config.yaml
model: "image denoising model"
horizontal_flip: false
beta2: 0.95
shampoo_beta: 0.95
max_steps: 12800
batch_size: 128
warmup_steps: 250
adamw_weight_decay_other_params: 0
Rows from block 10 of a small image denoising model, named by matrix and row number. Rows with one number belong to one channel. Each number is 128 + 24 x the weight over its row's rms, rounded and kept within 0 to 255. All counts start at 0. Numbers have three digits each. After the name is the row's rms in percent of the matrix's.
After each channel's rows are labels from the 100 images, of 14976, where the channel reaches its highest value: "peak at" is the part of the image that holds the peak. Only what is clearly more common there than usual is listed. The data: regions of photos with short descriptions (Visual Genome). In brackets: how many of the 100.
# convs0: first 3x3 conv (model.decb.1.0.convs.0.weight, 48x96x3x3, each kernel summed), inputs 0-95
# convs1: second 3x3 conv (model.decb.1.0.convs.1.weight, 48x48x3x3, transposed, each kernel summed), outputs 0-47

convs0.10 088:086057118089110138158121139130124182120137152105143115113159124132153142139141196113148141108104129136117095138124091110173109111128143123100122145133123105144102085126107126128105114141080145093124145098102129130125114108143144131124085119103100054142141120121139100112139082124112124109
convs1.10 090:135092167098107131126133138169125133078184148103101145095125102117125109109143147100127124083120134144117152131153105170099135093152100116134113
peak at: middle right (38)

convs0.5 104:125110119143150122106097112112127129104144121097114111139122132130132116157106116102132163181132143138142175140130094110116121156124110144133056160106113135123111094134130131137064117106157113123110129139170076099127174104126130098120098105168130077097130134098128111113113059118121109123
convs1.5 100:169109154120161127136110149139148163144132133122108132124121142122089097139077134169131108160078117125098111113141127132078148103096147124153172
peak at: middle right (26)

convs0.28 119:105150109103132136147144155090143107117180088107150141172127137139142134128111138129124128142134142124149121153167101146147143092097111079125143103130104120128109121138133027176132113156080131138130161129098114143125128134167139123139105131112114168132107129118141132115110110115137056136
convs1.28 050:134110130132063189099132104132134144152094116117127136145086114107125120116160129127130137124097113146125070111146175122124111151091150128130161
peak at: middle left (35)

convs0.4 099:180099122105123073118102171143133111115141103137136149140103110111106119118108130140150123109108151157152102095134097143074162145120142119097119089130130123132098116131093125163156135112128102121119098120093138111105108127110130082158129096147125128111172219130146089123144151118113125119
convs1.4 111:141129117202135101124102134138134135082090133132166130143123149104132119159145158111170147098168142135112108091173142117122128123097116108151126
peak at: middle left (26)

convs0.6 099:113153144140121103160064128120093130106124134059118173155123120129111122135112116150139139150139129123136101124140125136145094124102128172182094154144127149130094141157129123099078133120135117095117126166165086120124105111140119081131149085146052127108129134104117134123132122095119136106
convs1.6 112:161135109144127144118170160154155138113117133142137112148117134152117159106101154192158118186157156125099115118144127131115122119103074120126159
peak at: top centre (81)

convs0.47 104:146134087121144129125127141140110111104153103109107137112135137157118140124122148096087162184099124138159144134000174150152181108119096124099126133141096114088110127120118115126125116114104122128124138131138118090120126133137188128134116128118113136119122139121124120127114111132133150130
convs1.47 077:121135117127154142133139136133106132133097114101148084129158141118129129082144155150135155137149152131149141093116129154071153101158095191088141
peak at: top centre (38)

convs0.44 116:150134144132134125153180139107079118122176131122142138072151111133123128091120125124141130136086129083112154100166126133151143125126139163065125140150123143124125126137142125129136070103139130117084135127107112140028127142148126144145130121141132138143116179095116149140125133151095129148
convs1.44 057:112110128132113104112110149108170145097132152161133116117123174150107152119101166102072143123133145093143148173106116123133117136084141145156169
peak at: top centre (45); centre (30)

convs0.25 096:158120149088131104111111150119120140132115111115101145137144119097124100119161155106168112163107126115119118085136108133139156090119136133136141161166134163141124094118116098100123121054112111116068126125088125103091094129128124177101121125112132122113100206085111128128128129107116118138
convs1.25 137:109105120161143135142129155132140120109130147103154130146096119115094115168174140155154144112164138150104117110150120144098146120099124048103105
peak at: middle right (57)

convs0.22 130:112139121131118137152132115130144111114136128090134137133115149142136130138139129138112124179139153123135110161132111160096112089134142081071109128115112121131111141147124129149118111133085093081135168117132112147145150139159128124130081120146148129116146154137131163131116000125112136121
convs1.22 068:120149109123121133137174137146138172110141151125163145116134108122130142127088164129127139174185120176122169174135118142149141148152109126128085
peak at: centre (41); middle left (35)

convs0.14 077:124139118118098167141076147115125099076135077121169142110131117069131184091110139116132143180114167136151130141098087109129136116054199145138120132142131095149128140147122111144138119095101116105131122125131100159109131123115169108117119120131120128121110127134128120147143137120106148134
convs1.14 097:155132066112166093149077080117142124137126121117132108136125142134128105165089104120084115153140124142143122161104154104112166116144112119152140
peak at: top centre (70)

convs0.37 108:104150124117125136149088129154168136157160101122124118117134179147129118148140146132142093159148049126149120098158117148146119121127137075110098129128111136143127123126119092164125115160096140117141165121094133112142111105159127137135091141136112152125131125130130119028110100113096149145
convs1.37 048:153129097138145119112137116112112126152112121060145122121136140159142152105140119162157119142132177146143095122132177076099135137091146105100153
peak at: centre (71); top centre (29)

convs0.36 086:150139140132101117132049134083150130143103164152101140111159140140128115115120149100138085164151170146136122136138092090175147123097112135108126135174128169130105126139134123122136097095140162118134092150191105144112121134122142088079124117108083121133124144108129137126142169112145132124
convs1.36 105:163153114138159161155113095149164121133133103140126164150136157107102130079105118181135114145135074105145117111108109138136146096099118124128165
peak at: top centre (33); middle right (30)

convs0.41 118:158129130133148133150156146118088126108167131115148125051140117149148114077111116138155138139120141071133138128167104126160125125118142148105120147143125135127113127149016130119142136109149119121127132124124102134168115141132123120122141129134118140146109158107119123137137137045115135157
convs1.41 050:131138122146148145153123133121107110158125127109122147151134078089164125151145093139179104093125096155119131115149153159128109147174104094127081
peak at: top centre (79)

convs0.29 086:080154111133121127149138096125124078108146114125149131118140203133116136113125147144113124115117124150115118159154093163108126146088155078134079114101147133137117131136140100174115118137120122104121156123141097102150150141176107075135066122139174119118147166126139152085124118120121115137
convs1.29 087:140105170076127102122121136132175146115141136096131128113111128143121085113096114102125097165069147151101173119149143147129117143131140122144168
peak at: top centre (41); centre (26)

convs0.23 085:139133092115153134125109109140104123117161157089094109112105134103117114155141140122127148146106127138088106122118121124107094178099082153143113114117144134154140124052117102163100131135121090133129130139138090101111143095116125103066125129127105151099052133112134147115171113101116111135
convs1.23 079:146143103113137147164085144124142147133159127167142111119134126155089176162112140133114095151143108132125146085116082139153151073126100107141130
peak at: centre (92)

convs0.38 078:136140114120111120142139108093100085168092143104145141115174146120158137120105163132137123149092210114168127130077135133139179129169126156169163122122145169130111135122125100128129140123114101137155133124112106129102109079132136120122115140116095130097123117114147112187105115112096142149
convs1.38 095:119164117114106141123125143137139116129127116118118125134112131125146126041135123145125140153150159149149118101115111066105122135079079144086126
peak at: centre (90)

convs0.12 090:122098118070139095136123128108127124078136121115130103104153130095128131158135145129140145156132130124155187095125143132111135092104128112153161106142114151079104100106125094153128099135113164144159144124136146107109082097137119168113064150156094100090101151102151129119089126135141138147
convs1.12 105:101118143101157115138143135130106116099139148143165145124163165168131107146158121142148132064141175157100152131162108130127138092125117129148084
peak at: top right (45); middle right (29)

convs0.21 107:112117121113143129139079147103144140103131109079131139116131104112137115121133120110126127141126138137165106132137124155145133141118126161112101132041125174138129140127142123119136112039128148110135103139234108138120083143125131127119126104123132134115124121112089112121140162095137129130
convs1.21 079:119134130126140122145133156092148131137091120124099095121122149133126148129141123073179126153119135128111114168130127129110158165112129113037136
peak at: top right (43); middle right (33)

convs0.39 097:121119111143139134122165139142101102181087115139178126141122103123103118099107130153120131138176138137145169163092069136150095154121147144127082111122115133131101119161117077139147157126144146127119124139146090121178144107120132099120111089130164143106158121123125107108125152112186093108
convs1.39 074:140130148128143115126101117084137139126125174148110143143133123109107121100068147102089155140092131082137167165123131131131134139122171145165166
peak at: centre (89)

convs0.46 091:095159124123120137147169141130145104133154064141146134119141117124120114130105174121130104133085152131146109114157139129169163091099085075084142106146129120150120115105118123145124113112093118121104140093093124139118134177136111133126123111087108150138109117136138142138130117138031141137
convs1.46 086:136135120127165119148114128124151128125137154048139129118191143106143144109114106144132108126103135178163136140154112141141145107104138077115105
peak at: middle left (26)

convs0.35 109:122130144139125134131105094074115138080134156099121121182115100113093092087106139130131110091137124169144157152129102146148124163150131142111103143126135147155129118126133120147141092118132157127140110150186099112149167132108101081126121106136147123097123143078110120147095139116099057131
convs1.35 079:132162145128065126144182154124088102103131136096114119104106133126144109102155131143153148129145140140142113113129099148130140153150055145112120
peak at: bottom centre (30); centre (27)

convs0.33 091:143141114119155110146130121159107128211114131116141135114156136113134101134100151172116172153127123135117133108080118148134095121107123119119128115145162126103127150107115139157126116091110110115136110152069142094148095105169095070151125109154104118086164124142134120136133078130109138086
convs1.33 103:143110127147115152120110104124125136058108100148149106166139130144121123160099101155177170134156148104114102111151131100137091150146114142159146
peak at: centre (91)

convs0.30 095:062116130159117120149130098130113136167113118116113144124153116122119125151118151100160131157169126061142122122129139139136123140109092122158161173092124130113135121129150109113141123131125141100123156158232112141136098132131119130099122122127072091113134071131112129133110112118116135114
convs1.30 141:109121150075130153119189151139136103101109126121128123109119116158145175126150095162112135151135171156129152169108108112116134126112118120084098
peak at: centre (89)

convs0.1 106:126121146118145136156078071107133131095119144120120128129147081151102110112070169128154078169121136153143106134136136128128098150073129147093119121134133123139118122101117122157118091130113123110199141144147106127131137124127108095150129127102093135120104111117129122151148058123081139118
convs1.1 100:136136135098160081103141086158090183131112130122096122150117188123128142127130140085128147144100119123133139141136136138146115146120187138107105
peak at: middle left (35)

convs0.27 094:136129110138088121081160093118118106210125128115133162121151089136111121103183173091114124097121143129148067127094121171120111120103113142139130154138141114214092120106179142122105106106141129124141132145134130136123111136109143136155125118150137148151134132125141140108114137132114123126
convs1.27 108:153150121145151131130101097137147116137111148111130046138128107184131132124126124146139137093112118115144106114140098185085147118141124087140127
peak at: centre (86)