Weights of a small image denoising model.
Data: trained on regions of photos with short descriptions (Visual Genome), 203450 training examples, 8.1 epochs.
Rows from block 4 of a small image denoising model, named by matrix and row number. Rows with one number belong to one channel. Each number is 128 + 24 x the weight over its row's rms, rounded and kept within 0 to 255. All counts start at 0. After the name is the row's rms in percent of the matrix's.
After each channel's rows are labels from the 100 images, of 14976, where the channel reaches its highest value: "peak at" is the part of the image that holds the peak. Only what is clearly more common there than usual is listed. The data: regions of photos with short descriptions (Visual Genome). In brackets: how many of the 100, against the usual share in percent.
# convs0: first 3x3 conv (model.enc.2.0.convs.0.weight, 96x96x3x3, each kernel summed), inputs 0-95
# convs1: second 3x3 conv (model.enc.2.0.convs.1.weight, 96x96x3x3, transposed, each kernel summed), outputs 0-95

convs0.45 105 [130  71 127 108 100 147 113 113 118 105 110 145 130 150 121 154 121 138 141  88  91 126 138 134 102 107 148 103 131 129  98  94 123 129 137 117 163 134 151 107 113 150 120 135 109 168 122 159  68 169 104 101 150  94 149  91 150 138 127 122 137  96 116 144  97 165 130 146 148 114 120 125 105 112 134 149 145 117 110 122 107 134 189 123 118 129 173  75 171  83  91 168 136 139 118 132]
convs1.45 121 [127 112 126 101 125  87 118 145  73 143 123 130 144 154 151 130 118 100  96 119  94 121 126 114 125  85 141 108 141 144 157 118 156 135 122 138 141 106 111  99 136 126 138 164  85 190 124 104 135 116 132 119 152 149 113 162 133 134 128 117 131 206 167 141 155 104 163 139 123 132 159 130 116 114 123  89 136 117  90 108 115 129 117 104 165 116 132 128 137 138 173 114 106  63 126  81]
peak at: top left (42 vs 9)

convs0.19 094 [109 129 132 157 122 151 104 113 124 154 112 162 119 134 112  97 145 122 145 120  84 162 125 180 122 120 181 117 111 121  76 124 104 177  86 112 134 141 167 101 172 113 154 111 156  78 145 116 141 103 101 109 131 104 119 125 132 144 153 107 109  93 143 147 121 119 136 127 123 119 118 100 148 135 117  89 136 173 169 122 167 121 129 112  80 108 159 121 138 102  97  94 146 141 140 130]
convs1.19 089 [122 177 128 166 104 127 121 129 121 154  99 192 141 144 124  91 116 151 131 133 145  96 180 152 123 159  93 140 128 143 113 138 135 118 148 137 116 106 144 132 149 144 154 132 148 100 157 121 144 159 156 138 141 145 123 138 150 108 124 150 126 120 163 131 151 122 119 136 140 123 124 141 131  87 147 183 111  94 161  99 107 121 169 161 120 114  70 156 187 120 168 158  97 122 142 115]
peak at: middle left (31 vs 12)

convs0.34 116 [ 90  91 149 110 124 102  90 149 106 110 147 134 131  78 196 124 106  95 126 126 133 133 110 156 139 124 109 125 144 119 112 141 146 158 107 110 129 158 131 130 118 117 118 120 114 128 144 152 112  96 163  79  93 118 131 155 118 129  78 121 159 107 155 100 153 126  99 103 117  85 137 109  94 148 120 103 105  87  64 122 136 106 126 118 128  78  86 112 117 132 106 138 108 115 148 131]
convs1.34 100 [104 139 103  77 132 138 109 106 146 160 134 144 119  99 115 127 119 142 130 142 119 146 137 170 122 154 128 130 123 121 148 153 154 121 117 111 108 133 124 158 159 116 115 145 145 130 103 109  81 156 130 155 132 131 122 164 114 136 140 113  99  76 106 136 124 116 121 164 120 154 126 114 125 154  77 164 122 180 135 106 134 139 144 108  81  86 149  93 104 100  90  97 124 134  50  94]
peak at: bottom right (36 vs 9)

convs0.37 103 [ 96 131 120 125 139 113 158  94 145 115 118 116 129 111 138 156 112 140 112 100  86  80 118  85 147 110 152 139  88 144 153 110 142 118  82 183  99 167 143 142 130  77 132 153 128 146 118  93 180 163  78  99  83 102 126 139 130  96 133 139  98 107 121 112 125 110 113 107 151 155 120 103 133 153 135 129  99 143 122 167 145 146 131 143 123  95 154  94 117 164 113 109 131 134 141 119]
convs1.37 114 [103 163 118 106 111 150 160 154  94 141 125 149 159  64  93 119 127 120 107 152 183  90 159 105 125 159 133  85 140 152 157 136 152 123  87 101 131 108 141 159 105 115 117 136 126 113 156 116  96 154 136 137 114 140  94 129  80 153 103 144 135 147 116 135 165 135 124 137 108 113 157 117 159 109 156  89 132 133 116  86 143 119 154 119 127 120 110 120 117 132 155  82  98 118 120 177]
peak at: top left (32 vs 9)

convs0.89 105 [127 117 166 146 142 143 137 124  54 115  94 117 106  91  88 113 146 152 137  81 129 122 132 147 133 139 158  95 152 116 106 146 126 142 116 129 140 119 132  98 128 163 133 102 118 121 125 109 118 135 137 114 125 126 128 151 133 117 117 118 136 108 148 127 108 126 117 151 119 101 135 124 118 109  97  63 140 136  61 115 139 120 127 110 135 137 179 109 142  44 142  94 132 144 190 141]
convs1.89 107 [110  97 103  83 113 160 118 132  75 139 141 156 135 133 154 164 125 102 123 107 115 118 178 149 130 129 118 158 157 123 117 166 127 135 102 137 116 129 144  83 131 146 130 150 128 136 147 130 150 157 162 100 122 126 126 121 133 134 130 133 134 127 125 143 147 113 122 115 148 159 144 103 104 135 119 218 127 142 154 128 128 102 114 119 113  93  88 155 122  43 131 121 119 151  89  95]
peak at: bottom left (40 vs 9); middle left (29 vs 12)

convs0.23 113 [103 151 166 125 137 121 101 166 124 136 128 115 146  84 119 137 132 111 107 158 139 128 129 137 134  97  88 125 158 136  94 143 101 133 141 118 126 125 104 123 108 121 110 137 123  41  69  98 123 136 126 121 118 124 107 119 141 113 118 113 118  94 136 115 119 124  63 142 120 130 132  96 130 140 119 131 118  97 117 153 123 120 100  90  70 107 132 149 123 139 134 143 121  35 118 125]
convs1.23 130 [163 129  91 132 129 135 118 131 133 119 175 128 119 150 112 132 128 141 129  97  90 137 150 143 159 112 187 172 123 126 133 141 151 147 129 141 153 143 120 124 180 117 104 133 109  90 135 140 120 140 132 111 142  87 151  85 157  85 142 101 129 157  92 107 130 128  81 111 122  92 131 159 128  99 109 152 164 200 135 118 129 165 144  87 109 129 134 134 126 123  90  98 165 137 129 122]
peak at: middle right (33 vs 12)

convs0.54 089 [156  95 103 124 121 115 102  42 190 110 125 165 133 136 139 129 148 110 158 121 131 165 173 169 117 143  77 149 124 113 144 121 112 129 129 136 144 134 134  95 135 137 126  86 149 143 150 138  58 124 108  91 117 128 148 117 116 135 134 126 128  82 136 117 102 147 121 163 126 117 111 129 140 100 124 159 139 154  81 131 134 124 179 140 145 127 126 149 140 149 118 130 102 108 125 137]
convs1.54 121 [ 99  66 122 130 116 114 126 187  46 124 111 143 130 150 134 153 124 157 124 121 104 111  96 111 107 119 170 105 128 147  99  96 162 149 123 134 115 141 129 128 162 121 148 169 126 123 127 123 127 101 127 123 160 134 109 130 153 109 132 147 130 205 145 139 148 104 160  92 165 148 125 116 156 138 128  95 134 122  80 152 104 130 132 125 148 171 131 121 126 142 128 136 147 102 139 110]
peak at: bottom left (25 vs 9)

convs0.40 097 [107  75 131 118 134 105 103  80 120 105 146 139 146  87 107 146 104 135 106 109  85 121 143 113 109 134 144 106 128 151 151 124 131 156 156 114 154 137 144 137 168 135  92 128 119 160 110 108  88 132 118 111 120 134 124 126 115 101 116 142 141  94 149  95 155 140 129 122 113 118 142 122  96  99 132 164 127 156   8 135 136  84 115 125 145 137 130 121 128 108 135 131 128  89 144 122]
convs1.40 122 [101 160 131 112 131 111 119 109 125 155 160 107 117  93 118 140 155 105 105 127 162 156 135 154 114 141  55 147 159  90 143 118 135 124 121 122 124 148 125 137  31 150 139 136 130 149 154 111 131 180 137 158  95 116 112 134 134 107 133 171 111  85 103 121 136 125 122 153 115  88 139 119 121 117 123 134 123 138 155 114 137 142 104 113 174 104 164 147 107  97 114 106 134  97 106 122]
peak at: bottom right (28 vs 9)

convs0.7 080 [ 97 157 142 127 114 120 156  97 164  99 139 127 101 117 143 124 108 128 150  94  78 112 110 122 151 112 128 107 102  86 176 109 136 130 110 136 121 153 133 118 118  97  91 145 154 147 119 123 124 166 101  75 109 139 100 161 135 171 133 173 134 133 111 138 116 137 117 160 149 130 101 115 165 152 122 103 118 154 125  92 133 120 203 149 108 112 151  82 160 109 133 157 117 128 125 136]
convs1.7 095 [166 108 131 111 119 167 118 129 152 101 129 147 110 161 133 127 138  93 112 136 110 160 126 144 137 162 154 138 107  75 147 102 122 144 104 122 138  98 139 118 151 164 130 118 120 127 121 176  57  76 118  87 163 136 132 119 164 162 101 150 143 130 140 135 129 132 181 107 155 196 145 145 135 143 135 116 135 171 156 104 112 117 134 127 105 141 116 120 132 122 142 120 148 117 118  82]
peak at: middle right (33 vs 12)

convs0.20 096 [128 103  92 132 124 134 118 111 137 133 138  45 142 133 127  63 139 103 111 140 110 161 134 164 165 123 116 152 131 121 160 133 126 134 123 135 124 127 142 133 103  94  96 131 120 163 156 117 162 146 125 157 161 118  69 108 150 134 145 125 154  73 118 121 120  95 111 149 136  64 130 147  91 163  96 100 121 123 151 112 113 109  87 124 138 115 124 142 172 115 132 125 131 113 128 130]
convs1.20 112 [132 114 139 138  88 100 100 180  81 109 136 182 130 174 157 152 116 106 141 107  65 129 106  90 129 109 115 131 135 136 121 136 123 127 168 180 136 100 140 137  81 169  88 135 119 131 103 160 118 135 145 129 101 134 153 119 129 105 120 173 172 140 116 104  97 142 125 124 104 137 128 120 134 148  93 152 111 129 186 119 121 147 128 135 155 122 136 165 133 148 105 124 137 119 109 127]
peak at: top right (28 vs 9)

convs0.56 060 [124 110 126 121  90  95 105 162 126 101 148 117 134 143  73 146 133 150 103 141 118 154 113 149  90 139 116 121 122 161 140 127 149 102 150 117 121 103 113 118 111 154 147 114 161  98 120 129 137 108 145 128 126 143 131 159 135 177  76 137 140 172 118 120 106 136 105 152 106 144 127 103 129 164 145 157  78 198 156 106 118 165 107  94 131 116 121 125 128 113 108  84 100 130 131 188]
convs1.56 082 [ 97 147 120 112 142 136 108 101 114 131 140 137  94 142 123 128 168  90 177 154 118 126 107 148 104 111 140 120 121 102 131 133 102 133  93 111 101 212 156 148 131 121  99 147 108 105 130 129 120 115 101 150 143 129 115 134 142 124 160 127 124  89 152 123 156 106 123 125 115 147 200 115  89 152 101 130 185  95  98 122 179 131 119 156 120 133 143 133 135 123 116 114 147  99 123  82]
peak at: centre (39 vs 16)

convs0.26 125 [139 109 139 104 136 110 143  97 146 141 131 109 168 128 146 100 128 139 142 145 134 115 123 146 100 121 137 148 136 147 119 114 126 123 129 134 178 111 134 116 127 141 136 120 145  60  12  92 110  94 115 103 118 107 119  89 106 123  99 127  97 126 115 135 128 127 106 144 132 126 133 168 127 132 115 127 144  88 106 136 100 113 153 127 125 143 146 128 130 128 133 179 153  60 118 107]
convs1.26 114 [131 157 131 127  96 134 139 154 178 131  87 104 146 163 137 123 139 134 146  92 138 130 143 163 187 141 137 118 136 126 142 144 124 121 161 139 128 138 134 111 132 117 124 116 106 158  32 118 151 102 161  91  89 116 124 106 138 146 125 151 143 135 133 151 144 141 166 136 140 102 141 150 105 121 140 144 125 184 141 118 151 193 119 107 113 115 178 147 124 131 133 146 145 144 104 109]
peak at: bottom centre (29 vs 12)

convs0.94 083 [135 149 161 131 128  94 123 122 103 109 130 142 133 125 140 130 139 144 122 161 146 138 119 132  96  82  96 126 124  95 104 114 133 102 161 109 119 107  96 139 144 155 102 122 147  71 150  97 114 121 118  74  92  98 113 111 140 127 117 163 110 157  93 128  85 107 158 140 110 140 123  94  90 131 132  97 118 139 148 141  94 137 108  63  99 101 151 124 167 103 108  77 131 139  98 143]
convs1.94 089 [145 109 144 125 150 113 126 103 156 107 157 130 115 147 172 119 145 103 148 103 116 128 135 107 115 118 128 178 131 150 104 111 130 127 141 114 166 138 119 105 141 167 145 124  98 179 123 180 109  94 115 134 135 151 107 180 108 116 127 110 126  84 164  83 115  94 151  98 111 113 148 121 113 158  97 102 156 108 139 125 146  92 155 109 158 134 129 134 138 194 166 142 166 111 136 123]
peak at: centre (35 vs 16)

convs0.1 070 [150  93 115 148 110 106 117 136 168  99 132 127 107 118  97 108 144  85 135 127 119  89 107 100  91 113 135 159 132 112 104 104 169 111 169  76 111 124 144 105  72  96 154 126 146  96 128 107 123 152 122  91 101 118  79 139 150 141 121 163 142 160 115 114  98 122 110 126 120 119 116 103 166  87 101 124  93 140 137 133  83 144 108 107 116 140 115 143 111 119 126  92 138 149 143 173]
convs1.1 078 [124 149 127 102 133 148 150 136 117 155 144 150 126 116 123 141 150 126 154 130 112 140  92 143 132 122 147 142 126 168 142 134  76  78 110 142 151 177 125 128 139 110  90 140 152 136 145 163 134 119 159 137 136 116  97  89 125 103 139 114  96  89 133 127 113 128 111 108 190 142 175 101  96 105 133 128 194 114 130 124 199 133 127 148 113 129 156 128 170 113 123 147 148 165 146 104]
peak at: centre (36 vs 16)

convs0.28 088 [119 151  94 133  97 112 171 117 114 176 117 138 163  80 199 166 130 132 108 119 165  94 124 120 132 126 115 132 149  94 145 146 163 143 131 138 157 133 119 119 121 136 128 141 159 151 148 174 136 139 125 149 131 131 152 125 111 138 131 166 137 102 110 116 135 102 137 129 132 132 103 131 162 136 131 172 120 149  93  81 154 187 125 174 139 116 136 127 133 127 120 132  89 174  89 149]
convs1.28 080 [140 112 138 159 106 144 158 166 171 110 112 102 117 144 110 116 142 138 100 170 128 128 120 141 109 143 145 140 115 143 145 129 128  94 125  96 177 131 107 134 133 112 129 100 100 117 138 127 142 130 127 118 119  87 155 118 160 153 136 134 162 139 114 124 163 198 168 155  79 142 181 116 114 143 121 104 147 130 150 144  98 101 110 125  66 123 162 148 142 161 134 122 155  75 139 118]
peak at: centre (38 vs 16)

convs0.6 074 [141 105 132 138 136 105 149 162 124 156 108  93 126 150 114 157 132 135 141 147  96 129  72 115 108 125 160 160 156 160 100 160 140 106 127 101 123  96 129 114 131 133 142 115 163 176 152 121 130 174 140 129 126 137 153 100 117 140 116 152 134 159  81 122  92 155 198 138 113 151  96 129 131 144 105 146 110 184 138  96 143 180 135 116 108 146  94 150 112 114 112 133 110 151 138 152]
convs1.6 078 [126 109 134 117 135 146 145 109 139  95 149 165 109 140 140 103 153 133 155 147 163 113 127 167  82 119 121 123 111 132 169 139  93 147 157  91 122 190 115 141 126 108 103  76  66  83 130 152 113 152 155 132 139 119 108 141 135 103 139  95 134  95 130 146 145 132  60 124 135 140 172 116 133 163 130 154 144 107 134 105 168 110 142 126 122 149 153 105 136 125 110 146 131 109 150  96]
peak at: centre (37 vs 16)

convs0.59 116 [145 105 114 135 143  99  92 130 156 108 162 112 115 132  94 134 132 150 136 135 109 108 106 127  82 120 124 152 128  89 172 108 130 104 140 128 130 113 126  83  93 121 104 143  95  72  69 106 103  93 109 124 130 103 108 118 125  89 135 152 105 145 109 107 104  97  71 118  92 104 120 151 120 121 165 133 102 138  91 120 111 121 121 143 111 168 156 131 111 110 133  97 105  97  89 132]
convs1.59 111 [114 141 171 151 130 144 114  85 170 140 144 134 132 117 127 129 130 100 118 121 137 153 114 118 163 116 112  97 157 150 112 102 113 137 119 101 144 108 117  87 183 152 107 110 147 116 196 130 121 133  85 121  93 181 130 101 113 133 124  92 134 160 157 153 131 174 158 140 132 127 129 157 143 163  99 126 109 170 154 142 133 152 130 143 122 135 175 106 125 151 160 165 124 160 129 119]
peak at: bottom right (41 vs 9); top right (28 vs 9)

convs0.77 090 [ 80  83 114  81 137 143 175 130  93 114 146 110 155  70 119 114 114 146  74 136 151 117 141  95 109 127  94 133 106 156 126 126 119 144 112 111 157 114 143 134 141  72 117 130 152 198 126  98 114 109 129 101  97 132 131 136 112  71 138 124 128  93 124 126 160 159 133 133 126 106 112 113 119 150 133 116 106 120  83 106 140 151  98 129 139 130 157 103  98 138 137 145 138 119 121 153]
convs1.77 129 [110 148 130 127  92  91 149 140 117 140 117 136 137 158 109 133 145 121 113  87  23 124 110 110 108 133 139 145 130 115 135 119 134 127 122 111 120 137 115 121  67 153 115 130 109  96 156 107 118 176 149 137 130 133 134 145 130 128 122 172 125 130 138  78 150 108 114  95 118 136 146 109 151 126 136 168 116  88 176 105 130 111 112 141 143 100  68 157 119 143 128  90 118 111 153 114]
peak at: top right (36 vs 9); middle right (34 vs 12)

convs0.49 092 [133  98 111 120 108 138 142  82 133 102 113 129 122 110 166  85 102  88 126 145 111 133 121 132 160 129 135 108  95 141 154  83 122 133 142 138 135 103 109 118 180 129 129 109 122  52 126 103 102 125 106  61 113 160 123 129 129 125  98  95  96  92 132 135 113 134 102 108 155 116 118 124 117 101 144 129 146 136 104 123 111 120 140  54 102 109 117 144 133 133 154 169 108  97 135 120]
convs1.49 102 [148 159 134 133 149 153 138 111 148 113 200 136 122 125 123 106 180 113 110 144 130 161 148 143 118 178  89 150 150 131  97 113 115 120 111 119 146 146 142 134  81 121 142  72 119 105 124 150 111 157 141 100 148  89 139 100 119 125 157 165 129  78 135 100 115 140 139 184 125 114 124 126 124 122 114 124 141 128 197 132 138 152 110 121 137 141 113 160 150 150  96 128 152 105 113 157]
peak at: top centre (33 vs 12)

convs0.85 092 [124 110 132 168 102 108  95 107 168 153 115 164 179 143 117 125 104 115 110 152  79 147 125 119 165 136 132 113 133  84  84 100 128 137 138 127 130 109 132 137 146 169 187 106 137 138  99  77 154 117 111 153 104 113 104 132 111 155 117 138 100 125 125 173 117 138 163 170 116 110 105 135 156 133 108 114  73 154 128 173 132 111  97 123  96 141 122 114 129 129 134 144 137 140 100 152]
convs1.85 085 [134 126  90 114 116 107 154 126  95 125  92  98 136 119 106 137 162 143 167 136 153 104 130 156 123 135 144 120 164 123 132 148 110 115 120 130  71 143  92 106 148 135 109 109 136 189 101 154 159 127 108 178 143 118 109 135 168 107 111 114 143 137 156 121 105 124 107  98  81 157  87 144 143 115 161 142 158 147 122 143  98 169 163 157 149 127 169 138 116 107 101 117 154 117 168 119]
peak at: top centre (33 vs 12)

convs0.46 095 [117 116 134 116 158 113 150 133  96 144 161  53 163  58 130  66 136 117 109 151  95 134 118 145  98  93 105 116 140 116 145 121 137 148 107  85 158 117 109 129 118  88 109 129 112 130  94 102 125 135 114 122 135 121 137 131 173  80 134 113 126 102 133 109 144 127 103 135 137 119 124 100 135 142 116 126 124 131 119  93 133 127  78  68 165 110 129 143 140 121 128 140 118  82 148 140]
convs1.46 115 [122 137 132 127 120 121 182 139 161 119 144  95 136  59  90  97 118 143 145  92 195  80 128 159 157 140 159 129 152 168  86 107 125 133 111 122 128 132 156  94 176 101 126 129 101 132 141 117 109 133 138 112 144 125 114 134  76 114 124 124  90 131 102  99 141 140 128 169  97 137 128 102 127 128 122 110 135 166  77 153 116 124 118 128 130 112 109  99  96 144 132 104 117 127 136 143]
peak at: bottom left (38 vs 9)